From a checkpoint of a small contrastive audio-text model.
Model: 8.17M parameters, encoder arch wavenet, text encoder width 192, text encoder layers 6.
Training: muon at rate 0.03, 7800 steps.
Data: trained on short read English sentences (LibriTTS-R), 76.7 epochs.
Rows from block 3 of the text encoder, named by matrix and row number. Rows with one number belong to one neuron. Each number is 128 + 24 x the weight over its row's rms, rounded and kept within 0 to 255. All counts start at 0. Numbers have three digits each. After the name is the row's rms in percent of the matrix's.
# fc1: MLP up (text_encoder.blocks.3.mlp.fc1.weight, 576x192), inputs 0-191
# fc2: MLP down (text_encoder.blocks.3.mlp.fc2.weight, 192x576, transposed), outputs 0-191
fc1.301 071:132128117132135121145115110096138144134178145133108110115141127112143080127146105097118124117154140064166161117156128109133143063097112131120136098169146098157135109144144140127183183133151095157147110122117115191124101159137121102157151109118113113092135154140157130202142115138097147139100122106141153124122135143169090111144128117128160066110171112153132122130155124139141132142117121107150091147172108119141187113126109120103092117085149111152117168110116153103117087121119118108128113175147132152100135173093169139130135136106135158127117148138147128141143115131134113083
fc1.302 106:208137150084131187128112135106137164172120100119160094138125100126120141138110138106189086158145112100121103130105128128068101123156140124108143151139134111119108139137120097163133113132157103174078098115140142108101145098141145153145122127114108142124136130170088118112127138092133122134101142145156163130128138112083106139114110098129149101108143144129086118158143155121162159122118111086137104071155126149126120133165093180155137127128126114106105134132152105155149076114128096122126127114118149114136176118139112098097132077120147172117153144159165134127111123092143137128
fc1.303 094:108139139098157126113111119109162087158191133114108122143117132112151134124131126115083109123143102146103099113120140062144115100149100173091125104121141135138120113117150096127087116149145088098137107147099084126159146159118087139150096131112101106152166088154097128097096150150086176076088111103129116118152106119155154112137138127123082126116103174132164163118146144161155185120127119128132129154123132131161138110176114137147146133142124092123180145139140096158146118083123109113106134102158138104118094117132112161140151181131126107104117109129114116156130097119121116153
fc1.304 081:167162138119155106109106069114136138123119129112138087149093108136120148082135095169130085138108158102127126172106129143123139164104103100112130135134135108171136126088109102094148145125123141130116128148123143112097132126148155137146087144116073124110129128088099106131120161132117148136154142106155127122146166143150088117163161129155156183139077173137107121137139130147119116166152159075138090109133135133111109129140101180147091104123122079101079137135119142126113152117136156180143162137095121087164154128108101147120160084129152156145169133147140131118162107136140112133
fc1.305 093:162142110157177101151150130147149086122140152107139131131148150138094107155145132133123129111126148134134105111132108128098122152114110159114099151123141122091119114135125090152085104111108076092152116171131091117142098107114098142103118106108110077117102138131074111127124137138172124090140155166164102128095164162092089113125112104108146153111161112086159154136105101130115140107149124122194162106166093118151167113117113150111123151122138116166129102100166126131096134116117172140113162103122126145109106124107105136100126139112175162106107130134139086160119071111104154102
fc1.306 076:168137148163129098117157136116104186145169123102093122119110112154103094103142148148152137126133149078159111086088134097191138102139126141118132132107137123117144145077121105168179130152156122157115096149163152146114117147133137145140128128113101087119129111121169138162180133153142120140113126162139134112111133079084136130150107113123089136152186109149126124143112141139143111091149143143145107144132109101131158084138083184179137143154133143110132144110120121120113141153095142104158154119121134108122092127084125141139157123132093163130120160135123154161107101093169110099
fc1.307 022:122120132114185129133076167121150143130151102101133143119118112150144176112107097147108110122115153112132124137141151114138150122150131068118127112153152095133137122122146108132125174144132187107110137110181112103141074128123146130153110186132100136162117129144134157107126134120114148086131122113105099124159130136049141152183087167171146158202143151115170125141109112134127085144156135127090130104111114113122154148127157135131132120164106127161086160113147126099128140112132108135105134109126133093181125133162139135120117118165169098157128133115140112160134101143144155119
fc1.308 123:128164127166094153179117132156106110102138120121092138126096154126128157093104122111121132092131141133125154120103152140131112134135146151114117121096147133181095067119129156130117115122098143093125126129105132153123128153122076147108165125126119130188135124137167066134125092125113124132138144153168169127085065095130187115111129121105166094108118149150134160146141118151152120097151156129137146091163114127139112162084157138146170140092111134124169153103145156120122109129120087134151133130142109138141167114122153111136135134124120128156167121116113161138134110059070137125
fc1.309 119:098135123152176111139079123144160174132108152119131172116186147137175158160157173120116118157202177120095131159092144130122149163110143147134141132139132157107159098126109151133117111140106087113089139136108171144129100097145101126120117136115101132121127157128137100120139155164182107094139106098154134150146121115153109144112141102141182138144111133122122136143082126109131105121093104127159145103114122103128160138145120134127125124121120138124142111138074133159136156149104130125141162153119115097109117122162122135068151122123082180120147153077150124119122156157116145095
fc1.310 090:131083152066149104153117114112137160109176118134145145176116125154161137127133120140160131153154155117110135149163128166130123124110161133115182118149110118108142102137149119086129151083145115100077176116156144119081113093123117155137096107144095122135127089119111164148089130133130144093136112124152138151138074128147136147091140114161150129162101155143127105113104101131126110129155089122157106178088127124158114119141118141148138131144131130133092182100134120177124175110101147188130144154109123117094100144113113165126123103136145159142115139099129124144132125182110092109
fc1.311 085:139130125122110082109139107117136110101138121097116113129127163164120121155150148125130136138120082121139092097145174098107092152143067093134094103113110119101112137138136136110184156138129100169111128125131149114151129153106137114153104129117103131049100125143135070109167141166128103138139151143152147136180186096073123092156123135116153118145129147144142121135084158151147140154143106105101104136117137111128145131096148120162103166115114151136124158142143145130176171072131166092137145152117113135174125130131130147110109134099140083101093149113103137121124161103125138131
fc1.312 112:152114149129172104131119104135174153116103141141094169063136147072109099156156128135155131128166123098098143119107136116166149084111117108147126105121078121116161133136124119139186137152131180118144119101170131138098111144117160135133141116109149109092135165083121072124134128152111125117084119110108146136133096130142175126127125097126123076131136128132141129122146138145110111097131102091093164124156122151107120100137155083130089146152125114145156121145145174098099122156134095136142156112131146175072106146129155059141144116152152149155146139134142117117131104115100129132
fc1.313 075:135168127124178124117121128112163134158092148157137121092139127150157140102140166125091121107084155120144094092098112161091125076126082130093148120124161132157144110142111131136132178124158130118122100123144146101145160139082097125110148116124104121133148123138125175121104159126123153135110128166128192126189149110174115137157087118145140119142150136061149153147114103161116142119124137155146129097126119132109135127141077145119132148098094178150135070147116132118133139155135132131120093153137092163134106145090155095102157141138184110118153134134148147114111142147122152146
fc1.314 072:101128112119116098084116131116114124133117098093158128057143135105107166130170137145097112115144118149102116156122107124129141150157134134134123155147181132131135112096161151132140119162106130126131108084123148100107132111141113147149087081110146098135194128116143115126088087128112118155121143137162140125114089101133141148142092102114139051133114111138172138146117144124104122122144124131105082161127129142097096116140121107056125088128132121079140131106128109119151108120123179096093145148145152098102100100138130107166126114117154092125134151125129171143114147158189153142
fc1.315 089:157146155146148135138113154091107122137126148160130131097150121122140140099125094126137152163126112134080134127104155140126141141126114135132104154133162125153134157125111137184122149086095138144187125145149111119127126129104155140106108131112114069122116155156168131141113111146132125091153148134146129143128130139129138159175109163083104102125127144115192109149134132171142131173145130082076155141173124150128149040157149131156164158091088128100130123118119132118173096162129146154111128143138156139132180110110100183132130142134137164106154104159147153127151149122156142145
fc1.316 123:168177105073095105137135130110126124133160125120119073130075145123167145135104118112167139152164136123097128121093150119177165114122083089145113110155167143104118152123114134150118053124135153146118114128146128148168148126129112152135149105119098135109158116129151120112122125149165106123116126129148127181085161114120109134160128121133117124130190142103105106150122148093093119149154099143138119105126155100119102119166136095131143151138099138100133114086104092133116125141097128098102120149128095152158084131119105118095141125109117182133146157160091119073140163129129097128
fc1.317 085:144114154123139156106091133146072137161102160136127116113130162157117135106122173147116121149152117139174114117138089125130161107143145121160162170171084140140127152113137153110160115108149122095158105151092091144134117083119111162173128124137076108114125156161114099165159105112162125104115121119120134150135138143132135127099111118185154110098136118145123159105111173122156134116133079149125117152134134104067137146152092130094187174132136128109147116147169130173099082083125101142141129127135113142144128150156137168112131163122159118140132146089140152137118152148133158119
fc1.318 062:126104171107200102115142117116153173123107132135142144149152105122137130121103143128161121148131136132123124138156124128145141121129173168128179152117111114169125121121133172111131114139156156154122130137105136069107117123120140133095132142149137102104143115172128099126149163154135121058103098116151134158123102161128160155147132110137164158129131129071164124130110088134112116142166101142180096104134123114117125166125145142113154163143056142156078094147098151134156116139126150163135154141093140105107113130101103107110182121111101152149133135107102169112094105153096139134
fc1.319 145:137124138111114140110119140151108102127099110117100140126113173116111118129123137109121113097141108103095167142149126116127156146110141142125134139108108128118138150164088146080119130135180159144107174108130130130115145127154114119137139144106130142145138071101145137092150103131158105114127146104124157169099118114158139116036094103150140250164119172114127121130128124113122132118116123146151140126165125133115156141168121150134132147078161104131146148126168143127150144115093138104170138139142121132160140109109199103153120144146138126121144118149167134131100099090120094143
fc1.320 076:126111159132131152158140113154135105129100107108115117149095112130100174159102133086129163111109109125132131156131140107162148092144127117132126161143149105132155125117121169118132130151187105138108092137131161127125133126125109126131101153094133105141113140080141121124129131210110068064103143133136121116148110080148136132145154165137083118106101130132124139105115118152147106142156119125149106109098132110125113106152168125114155135081100094153158105117150163134136109149136119132102152159103088101112105126177109121082182120129139145180060091131162127162118149140143135140
fc1.321 154:145131165128154120124131124121133143130156140140080143122157121152099091103121122149133106089126118164136117172107128114196121117074077159107138114105094100149116121153097147143131150112151165179108133117113152085138152118069105110151151129141110139136130118136158110143160127159133118112130173098146124107103127147120136179100103138118160137127107115122101121174155117105147123134139119102130144107139091063132183133131141169114124132108136147161109139109138096135122148166125153117161140155141097089106090110135123128153113111178111120094150103116115136109184080083112130151
fc1.322 088:118122142155089131148114188150145114133085121092142085166148130143152115134109108118123163139108132107159112106135142073117151090096133109126123129117141128110124092148135119097125130126150142094103144112163137035099135131149083127102096126111141125113088128135130113109120152117149152112109174142121112130136126079136107095105140140106153162147141157153135065154107112134100131141144112156106107129135141105126133115155177127080109110140148112155098116123103179127128189127124118146093146136120107100101123133145179115125120120136154148114165125121142172129155079136185126154
fc1.323 117:136134124100108129115132121121137154179147121140098146127130142151163146127142142108082165142061139172113111093104132136117097130122136104115115089143120161119118139126148153169149123138158137128133168115084068127126120167137121165119135100120110145122152157127152149157141161143111140084127120117144165154120125098172136101125069128139132095110130141149150212170160129144131158130123116126138158112100097118132143150132130128132109144102133122128133099113119087126153116133124184098129128160097139125101092121121139112159105128113167151139070109187123153115125114096152084077
fc1.324 101:127083150119095088113139138154170097134130110137085168118134098132142113151149125148151134125108106115129098113145138128105109159122133119151156116132155087134110131092160072134119132162139134131094135151074155110129104125101105109138128113174087144145162134099144159146144117171123167160117147143087112146125139160137168106119109109110174116149139135067108155153112094152092142141132123156102148188126147112147143077140108154167141121124111094149131136121132127114088138130096135055146159109132142101169109141146093138114114116113152159161120141174135133131129141114120153175
fc1.325 112:132191154136122162101129118163161175134099115166115165111135120157143138112153164116147121072143087091124115119161154132149116106121113134106121102144110129161109135137080146131089119137112117110106088124118141167152165103127126172154125097085154097120140132078111114121106141110159113136149174157140120135105129119147139102083190123098138145097119102112128121139125143099129144127157130110153119105109102145147137134097170153193115104166103125120144094107141114122105118113125127105140123126133140111119093084089126135160076150100171137113162120096119127142115098076115152118
fc1.326 082:108112121123141153167086150117132138140111155088112104047139151112084143079150146122131116119081087127165133161133134102154124149142108105130132107150119115127117155094074102107101153130096140117158126132100106137145101092142154133131155131127136117134123112126162084117128123140124153129158115097124128118114144119143167083074131099131100158096138107102119163142089104120097177167107133093144132176110150094145152172134133122218116151148126130149147149113136126120136163124131166163092114118125129131153125112138142135152126117120129165102125134070114123107113142133147163133
fc1.327 095:165123110148125067195104141165134109075143115130075141125107134102161145100087138147165123115159094138145105119102134103097142102157145155153158130118172118104117126102141158095154130127097119100135153124135105122115159112134135127131100108113113165148120113132144141068137083129111128149129104191146131126083112126120099107106121134121147134110089159163105144119097141102136133128132103131179169101143129119174133115104163171113126186103118141106129096110144110127151141100122167083155106142138137122134148102120157161127132116138158120158175135133083121148117125143147153117
fc1.328 114:147157150175114167123104128099133098115094098106129154101106138160130165123113091132169159152147118153113159150142117149098090148127090134134140111142143138144089096112135143130152157125129144141122089154113096146095108143097099141081146184130104109150134112116138138126141118148069163149120121139149129171112104111129105163124158176132132125103148150120150094151109128140165126100088123111130101141154085107099181141123131106137206151116129119121138118092099138120144128142090085124111153135121173109097113121116125103109079140139169137117121110133111123170111113115111098178
fc1.329 128:168104124128146108174118114092111134170155094110111123144140165117109147163156161107124141144135091119120084170120143113086145127161150160107156136124093119156145150096114107170134103127138130121173075127163171135142133139109178102152123130098137186112146110062138135134082109140115153137095116137131147151118090117101144169111091118124182162112142134113118132110150141131154136078118140160138112091098142126112066104119142121156127135128093118129121153140079134141156125097144109146120124104084143131103106170148131146134096148134139112141116157136137153142158132163117126151
fc1.330 065:105147111097161118089084167106162149120086132132132138184141091183118118130133160155087154114094151101146115123142159139156169137146136119171160107133142154162123108113103147129131111114159125145137132099151142116136171109101138141165113117123093111134123116149137124150154137130102128102127191177143105124131119154126119114163160131105125132121158137113159111102104129124151138119135125132132092123099100147128189080158144182104174134144150169173113115110121126138115149149104124145146114134176131104182108113128176113135129100191152115137141114130125124153172143113137141104
fc1.331 116:125115120129135085100065163089130118146119069118120157102140113123114105156138144108134110142114149130150141162108114143179125110131126135151118104191153121168154097144137153125116169121155116147128140153128155153159148118124121106169124102123094135148106153106152095181128100135112123160141135114108126103175163127106116155116162121108137110133119137153169151127108112147103148130080079167138160104127138139117141121113135143129131147125158144068138168122147110130079127121096095111137144183144121158119133127120159122139103155115132127104077171090164194142135105154141146127
fc1.332 110:181138126143115133093103136153128186120140170103124085151153157118124138087129163138145166131132141214140118102164079127153205175157102105164144094166168124171127138150124123108116125130125134125132122135139098121131107122138078120197118108113094129152123127111099138139114128112115102151103103126107129103120142124125112097105151114128145110109117122181118132152132154108154104103127120107132128141124144103117141109100123093131126144092123120149168137105130101103145098152110102085130100110105116154158118114101123148133144105129146159076124133084123117132171119108091140105
fc1.333 114:146125169113119160093146141179138120111086098145125114118146138147179138107107154117157070175144130104162110133167119119106153142127127119068166140111131149108065123128139139122147106118125137150094107077154122191144136081141139146132154144116140152113129145159124172184113122173137150115117168163115098107142115085152109135108137153146155157126139159150157110139119069144090128131125146115142097109129103160131140117142147070111139160128086118093123142148146120109118134126119127150127100103114160157092113136126134109143133121160122136145130110099134103142117107145186115132
fc1.334 139:141098130121141096091122132137118096130115099083112131170127153093107137119159144121141131125125109111101190134144135108123183138078127129116137132133151132130130134143102167136105139162126145112141153099125122092143136095152100135128115167130122124129136077146159134088134119134126135130122131151115184221135106112121121154061135115126113211089126126117125099102119110127123099105119114128122155153169085144154133119139113114136141155100148137133140135137147151134156120157091139127117138107127126109121133147102227107092127103163141133129116120117151146133086127081104129137
fc1.335 061:136112106112130077163142117076142123148082127112107135128159145114149126136124127117081111167161139110159146092180108128175162113193098142117158144095136099136082159109149181145163174140127110119112135109110112148098151175146157133103133174099100117133154143172104117141157110156147170115081112129125161112102133134129124121112174140093117139117131116133122110126115080094112116142157152136104144114115116116120105121147087133146107125154127126167161135118138156183149150143142128126143126179136108093130093151119143135144091146135138123102119152119137136128135120140086074123
fc1.336 111:136134143170129101132112132107124104156127155126111118083135124156140096167125157155129132167146183161144163132128113092141123139137176141141129108168116147147146113123141145176154118147125147154136136097132133110092160161139082154142113124112128128110093128125138087160178111101145141073098124134147108153101152114126128098129130137136146120107084138145126179152128103144113138153105094106126109086097125084100115138094144134111165095139116157077166118136135098153144136186101156110139102136083169153129132124146169110123138137159138101161087099128108099135144083128174112122
fc2.301 066:143117122132131096110075159071088089171108098135161189149142118112128079155132129118098160091118149099156125135121140136126127154097147137086151116143112133116093122183174132150135104142137144137120163131096105120129126080119101128089154105119133104144103125095131137115122147100087118118154090138091160154137141076138112137108129125117124117162141153106151122126117121087171183135138114172130142120109165137122146137110155158154097103137120165105137104117118107151117108117151111130137160154149112110155108145145112158125141098164096124141103171151144175182105122145135105138
fc2.302 103:206115186078126160146094126147166132155135140148184129138168102117129081153103154154153087128093117120136164119148145149110153147116128147111154122140113125106114090100131139152127102118158107147102148131138124067140150127133156124145106115142151135122164155125114138098123098131154128136118165129088119132119096122099084136116084119098113104151143148160119116134130151108089183134112077097131111094076139132133133117118103134164128090112154102122140118148127135112140133094146100129106174098126137119148132107136140140125143093122128178147170089118133115113119069096121121120
fc2.303 093:100151149115153113161104112132125083103139146123125148185138102112120119113120127150084143124127102134136148143136147094197124102110161133084118153125136142117128112109130138120114110147131158117133105131103085134130153140127121154119082151112093079168139098135076161105107125150117122122109075090132147150162123122122149138077146135104060176148122137148164162073101154148116146101164131197142150158133164149119114101134116147149124106135120116082128129156146140154099140104144128139118153106155157133170108149125154096114144162107127154118149122117135129129180113147158139145
fc2.304 091:134129144175149100159123152108108140149140093174114118137143085121122137127127131160115108090147132139150114155110109104105151140132154101137136132135057101106148101100140165130135114117132124142096108176146121112142139121142184151114112137162096142109114154187074110132131131138106121130140187125100108125120117099117082116140107097110087119159113151101112124124135154152165142103142147108108113131117172092117128139105112108152096096131159090129155125114137155126130054131084150146114101123070097137182115135102102120134144097106115162163145095129141110142155150146125149152
fc2.305 097:118123129116152118150109109121131086098176135106154115105146093122137122145144097099118141130124174115164094129135118147107069136159143094083120150170125116171149134152126152128098136125119098108185167188127128072148104159136142149103137117126157123119139137123113106159122177158169111107117121145138094103106122087096131163118094095150117113148160141126141112109091132119102143081133127152140124145149116140119130087137149137122124147117124148166126093103155123106118143089120118135154154127166184142133104116121107085107077117123135162063140123092096119154118104129118097116
fc2.306 072:135106166083111148110179131111104121105112143151113148075128090158100091121110119108116140135128154131130120096111103102163108154133097105115090117126126126136113121113126139129092119136092125132137131131119123164094117141144084126088153131129081158118152154119160158123152146132099148127141121155109097098155157097121106147143132130166132132157146122129133052090147117096180106129148113135087167135141161152130138052118121136147145131111115175136175153145161091092134151115124112118107168107112130096131141149079170129099128099136136158162109156138150132103129092106127091145
fc2.307 019:114139134126103144153175135125128125126130122190173134089159104126139138119141099107122147127152121137133115154099109115107117129107129154146159176143113108081106132126116147167203156086150119141164163140131128142110132095135135114120156143123124139113138133169044130150123123108105130138185124113096155126128160164157105143108154099089107127126140108120134111130121143137117135138094175113149136120118142109134159119131076099099187097133141181135137123179135138127107105159134133147150100114115141144131151148133116099137124158116102119098122166171091160104162144144129119072
fc2.308 130:136183109131106157175147124139063156128131113100112141091107158153107151135112148148087103135175118130128123084133161161110103156147115114153145139075117154095065107115102116109124096097132137095123137112142140144110124135115143153107153148123121110134135152138149101122124112130079107142171130120153139111132132133136118144146103149119126049114134160133135153121115135167109128150129161119103138142163139114133153137102084153174161129134116124117133144068145139139125126113116094099110126166083079131115151134131104105153144141098130135175176091138125146125149154087094089120
fc2.309 121:131140142133181102096149090143140167174111148152131158143119158124167106150141153144128141139155137162102133171140136149148075137168147139133160125152107177138151131139141121112125106138104063132131146132121144134136100098124119126107132134123155114146155145111138118105148142162107137071139117124170139139115113103115122140123118105137169138162115149150152117109116085121129061091113154162134102127124128091140133157135139171161093120181106096141115107184091148154120160129128126101132118146123104111135128094166143130091128110057066132133097114109115129148110142130126112085
fc2.310 089:154146141103138092144134167125161169120127168132125125110124196095149160136102094145130151118153144127121150092153136130105104139136189162167147127162103141121134130111172122123154111117141065162173150138101116106165098143099142103121121134118124145118133122131086105144072102138143094109129145085141123157119134110160104148111149121122139125132162117113124124118121116137130104096115128139104140134097165126155144161122142125155144133116138100090137062168162180201139116127117183132126126134096108086082109134140111120122154140125107126130157096109141118111150136088123111097
fc2.311 090:096135192138095061123098155150104096095138137078104116120121168142114122154141124153091123107083131159155100075155199103127106149162148116119146147162126128100113131076102124139095105115107091119096118115122138146135101134114105120150147106166170136124123130136119106123123103131098145137139083136128095139161156108138135074108122111147114112107110123141095109129104171109161171123117083145108125122148165157136110112107130147156120174122127130117107105132129083112157101092109173127124129092131136151137112098142129079139125133111132107113155127103137133088116141090145121126
fc2.312 104:113105127128133075125077166065108105182147132142067148140128111130122133133162090101141142149110157082111136153106105151127167122099103120143105116139119127126180156180170111142140125153126157186121127110129123159104138176110100126115137138131124128133143137112133100112130173094106125135108107154091147155139126106120163155133128104125098140128145102150121114106184158145143133164128077094113106146102142155109117109127128099138120106139146144187178106135137105070152093104127125127123133078144131147119119083152124128152113136146129111098097155115124163143119129113125130141
fc2.313 067:100137112116132092086121055120114134135152150140124149110130105073154148133130136153140121112119153140099170112094100155083104079105147104121139175097123153153099128097095153116141126094096110090161132123121116171133151151152151094125099117117130145140125130116114132124128158162134123118123073124109136117136148115134135103109138149161171109101098135134092171132141138167141153143130149122139136127109164160110112147151122199113125144118150157157089097155138149134107157127149119128068103103086101171150086146112134150138138148122134113109119142140145125112116131182157134184
fc2.314 072:119111095134147127094137117113129129090129122142176096096126130047144141138117098105109166106136120132141150154138105136124127127128116110149122138190137109121147156055146101117163124143161128102081136086142142089070111098125158151171125099111144147154136159132108128130128107127126116152094139170163150129116141136125146116108083088131146102135111120134162163148118153074114109136119152146123130151144128143105159127116143136075127127132152137087108121117124130136214107097125191095121149127142156121116105125113122158142099168137133108141148112101141113123125147167126102126
fc2.315 076:149120158173097123159098122149119140105122139129138117111114151151136106171117087148136131111102196148115099154126121114135114122111101158109138126095178099114143100129120164161162118118114119103138149164119128085151132180145113145166104109154163082084184148144146127155076127158127141110107115144092116122158105162137121143143111150106095088119137151120160140097096130089130119137110116096101110167135130092138137123129100139099124128102115077125141125131146108122139139107172124125113135138124139123139133171136131179119088105135193144113107096140159104170113099165166119118
fc2.316 107:151137143155113122096146122084131158161147156156124104129139147135131131130185122120171115108164155128094162121141132147150166163107102114113126097170154122074151120153136125134106125087128141133103109139136144093130115137137122138113128124115095137154130180137109137122121114130142115161136150119134100142103120121129148065133123101167089066112126128119135108109089180111122088109145127074145102139126183146139106137183130115169144153150079092109144119114158109147128158122170102141135096142109135126099156112150154123121148096140119182140148100092126131135097135151139186158
fc2.317 084:122135146139123142113111125111131126116119120169124108119118141135129113132116170148157140127168125109144130100112109133103134112139132130110148132133099097115121177129123125122143159124105100110116120119071090140100124051134140132176181154148132148134107146092118107122101133123149128117135117116115124143166138143097129114124141101109148117124157133107096155146123144160098138156145122131138148168055124115103123127146082122141115137122140087136135099136161120132118143119139074241112126151126101136126101010132129118136139104109075108123119120140129139120124135100108097148
fc2.318 054:105113118158167102136126133155136186121165164119170098067112172119137108147156141134121112161160107158149136144126123128113108130134171098119150112126123100127131118145125123115124091117126115090177185131148116148167100121138170123154158123121123091119134156139143162142120106174162112106133114109107099159128095129121101152120161144106134112083082116147116098141106106136154088104099144138109166130094165102163152155132105152136142106149162104129140141158106169162137142148101166102093159158121119089110139114128078103132143124098139127113089145137171144126130142127097098113
fc2.319 125:136095117138100155134130147104130152133118109150119100138095122092148104155124122140118117109151118113123161122162108091136109126078160137112166155127139117097145119159138144114152124149137125100095152110147138121152104111148150120081156146099175142117067106136126144175140148135169112178123130137123161124098135166120145176123094157146141188092132129109141106162140135104110172121124150130131122164125166070093099138203135153135092108102174107124089109150115130138100124124129127146134115094118144117136124110113176110151145077130145114176143116119129122135083112107101121167
fc2.320 081:110109137096095138097136166116108113135128127152153106163105075130098135103131119107156156125077108093153144146150096127142152091163105134109125163153134097116152135088136113096123149100125196131153130126085160145141145174108111133145108127107084128160096110155111140120141101142109115145157099145081118084150176141120106150130109135113127145105098092118091124108117122143106119115134154150118167104128091181077117097126136139145144153132162127138134113102114164116146103157138119159139133130126114164121117158127096158161115128104132109151107177155165166134107160132132164079
fc2.321 171:118153153103127138148110148113120142136110144180103102111158140162125129110142150133120088120115101127129102146162145133202100142142148123134086138078140124120063159088134138124116141113128166155128152107141115123106172124100097134148140110141092113155113145155147135129122142135124123092127147127116084126096142148128100152156156136123150126122140146123125113109179111081136066109161146121102156136141116114146126073161115180085128109082135152134085137105173132118121128157150077134087134162118097081121144124135117121101143131174150148091089123149143144122147102089123120134
fc2.322 077:087128114144116115125141126121131158179169131137160101133102109127101110090164122083114104148125141139099121128137145124138127139112121091091116118175140133074126100142136134154148131066114076148129119084106142132143135104104131110121096146103147148127140143094118145118164134150127145112070133154139157131119117099153111120120098177134147143086123086109140107146126166159106178126123151146119106165140100117131085124130145134099128084082167118145112119129077162129092104141141137125099098171103122104182146101105130117142115138121095181186136118105128116094134135124129165144
fc2.323 113:139078099119125135123134081119184146184135133144103156095132141147131127171142120127103101086104130123104094117134144118141130117174116141114128105149117205125129122119150114140133147106142151106092130134128100122102116117108082162087156142097117136128142127132153127098118197122157149201105117120132153145139135128132113120136109125142112104129092126145152197111129121173152126137082099127124156114151121128097109132103112119169141113104177157156147111126164105130145093137171159145086127124124139114083101158131154127149175175089141135138130117121136129122159122112162136126
fc2.324 087:180120124131092095143107102143117122153128155118142172106136127154149139162112171100153149135134097134126140138141133136142121149144152098111156125053128134119085134106140106155117099126125148100148121150127195128128100139126066137136105126187106152145114122113111136101117145148160084170141129130060147146102154141118146141118144140098162093125149127121127163153138150130091146151143143160113133149122141147154161089124135144150161146150104128150153123183158095085123135098080123076132132136133139110135137124119150090122121135112094131132119133145141140071145198124129122152
fc2.325 110:122172148121106132129112133142144138084128127159153115103128147144152122104178115118145126074177190139145104130140138143142125117121103150126100093185108156159104152090157170109134123077110074117121140105128130109125146084128142136137135095185162117115122115130129124132155146120115126137154149149117142117150126115166118130092129158116154153154157117107126114132110188083123138136118111124129105104146109138164166092154121164120134076153098117140173138159130110148131118085146098047156151140108104129122152143095097158122113115142155138140111099165155132127119125109112143154
fc2.326 085:097100122099101162179139133098128108067091118141123131103161108079151120145161143145110113138121192157139144167119120086165158127094137117145112150088127127148152129096124155099121110100132152118137126113125132130116116086148143182170122117130126114133165106156103100126130124113084148151106076129155109144097136102149166075077132074077121140136163146119159087131126153144152155130112144123107101163118115139139125169135097128164126129123112118165110152137130125110164130125150134172148115133134134118150140119131136103099101185096087123136142145107119164103126139119132138128
fc2.327 110:167179147174106131176126070119159153094143123143147124129111141142145146158142132095129102086117106110147089118113127097122127101122098134115122103125160146139184090130211134112112117113104176150122112106124090107156159129096119136116111165096122133159108131148132131152144121133147113146120130131101130108114113100100107108112129188092134164095135121132116157159111139126143088127144106124111104069131115137167107072125118133082123145153148115137124154150147159105131118119141137176147113114107127100126108148110092147114132179144088104157167120144136150138143104135133083127
fc2.328 113:128139092130095174133156134109096136094114149095177127127130144160133137107104124145133120171165153120095156080092168177112115135147122114130110156133109124126094125108125109157112121089121157079119135114118091103133087150101135132146145140120129085134126131152183182101146108101073143128116151085144101134139120185107068111146128099075128128124151147101149119151142133144139121110138155138127096166141109108114148140112127132147163148139082079113142149104143111131148147109157107133057138168119093112156145162114136136133130157125134164116107133118136149151118124112106098125
fc2.329 126:141142144109136132133138137117096124135136163108114132141170110112122126142144126107136120146152091113134108127130134151078119117138175135143119108134101146112134175117110123111130143099157106125128123168156194130075108156099155104100107111121122112105123090078117131136118129121143203125153098118147152159107149109121170145088120108179135149176134114173143118124091151100134145148109127146125131140107142125105105160160124066123116123134076151139080151153114096129127110129120071147094148138167119118114166120102107124117122151185136187114092077118131110121152136104136127150
fc2.330 059:098132125090113119100137077130079095119136178162131125113100116145099125097138159132153133123147145138148160151150081131153122100111126120129131120128101130146080135119110175147137107163154147143144154146099107138120132154099157158166168147121123095121127124132126210113106145141077148115099114146125156096147137142128152135107119132145104135130124136104087132107100125143120170146083121186142124171141171119171145161144090127102150099130154171161125152108123137084152113106162154153118115110149129119154132121113127120125190167134117109152131116124090152106181129131096134133
fc2.331 109:139146119092106088141131138102109113141156091164113127099156127135118145187118109163103093112136113121144118144124144146148142157138126097122129138123108156132122124158168131136126127129157088163146141151153152091114109076161137081129094136162129159164141148153134092150113159147164127141132161135086095136144133125100113142143142112122100102155101144119147145115126112084115163148090087170109113114132154172117133127134138131153108150137127129040140114099098147100113152145122162106132103179130115119202121121124182138111145141099118110141084132126151149151161097149129096128
fc2.332 119:220119155118159133079105154114107163126141118139133151147136166124156165116135116092113123133124122193152102091150120135092157130088110160121122116168184142102129147110115139167137118138148163129142126181137132138135103095152091094147174159115151159101135133134128109103138125132118100132109120124115146148123158113121113137072123144121104142067126094147139144145134143144088077113128106141133148122130166113104102105142154068162151160128144091158122107111125116111148106132105116161114097111133135154179089144113113143130141102121128123127170153131138112131122114109095117141
fc2.333 103:117090126112107113109128084112100105066113090105121107148143112162142083130134142152127129104099154121108136112133110156130101139146125112137124131120128121122115150145150103115119130118128153148149128128115089136123165092081166160151121126121101133122159095122116141135134105107164107096153140145183145108153079107128080171116170115146118171133124121197151106159132123166126124113051151086130151123145137141139110119120141106114091171090089096152140133135188127124133136147097107122144103123131132147132116116125121113135149109095073120143107139155110084119129107138191112093
fc2.334 128:142121114126131147104130173127128155162158128121143125156128132110138131138165107158106146112120130137125168141158088116099134150114154150117163120092163119135113130148139156112118142136135169115126158106087127109137107158138134120130126137097151144113078112152121171166130131107163160152095127144134153108122121126156159132125117151107141161090137115088103061152147124098148178084152196146137121142150102086100125146217176123137084130102144119138120118165121156150116110127110111153122132088071126105150109109136139131127147153135145102158114106137140135133099121085077100149
fc2.335 056:102142125145162081126144154118102103143139123130121115132170126094142103127095165131105162163085132079143111118142114138150155101137111132103139142112135112098167108109148145132131164143088114106103128110090159138117144176142119115073121151123086110132144145142146105136147117105171134121120122156134115129128158096153124103120148117106120111121147103173156162146142077129116156109148129105102102172066105092156097158132074092122149114147128137114112163114117155134111124137152070153106139122146094098108138104113141106097102114162084104138174149125136120120081142068126132126
fc2.336 113:134092142142093080111144109090123126170104117145141122094143133134142125169096135133147150147129138162124154168154135096092156133165183122103111096134102155142166100122088166120162177132117120157111164098178138134125075074123085126111152126107166140111128119119142116122144140144153169138107145138120127113100106116178095127135130129136125121105096134127091146127125155101142134110112092163118142117106091104162169090102154120143149140113176138173103131174131141139153112165152144106156099150078116131117173123137118146153112107144100122140116126122121096134143100132125085113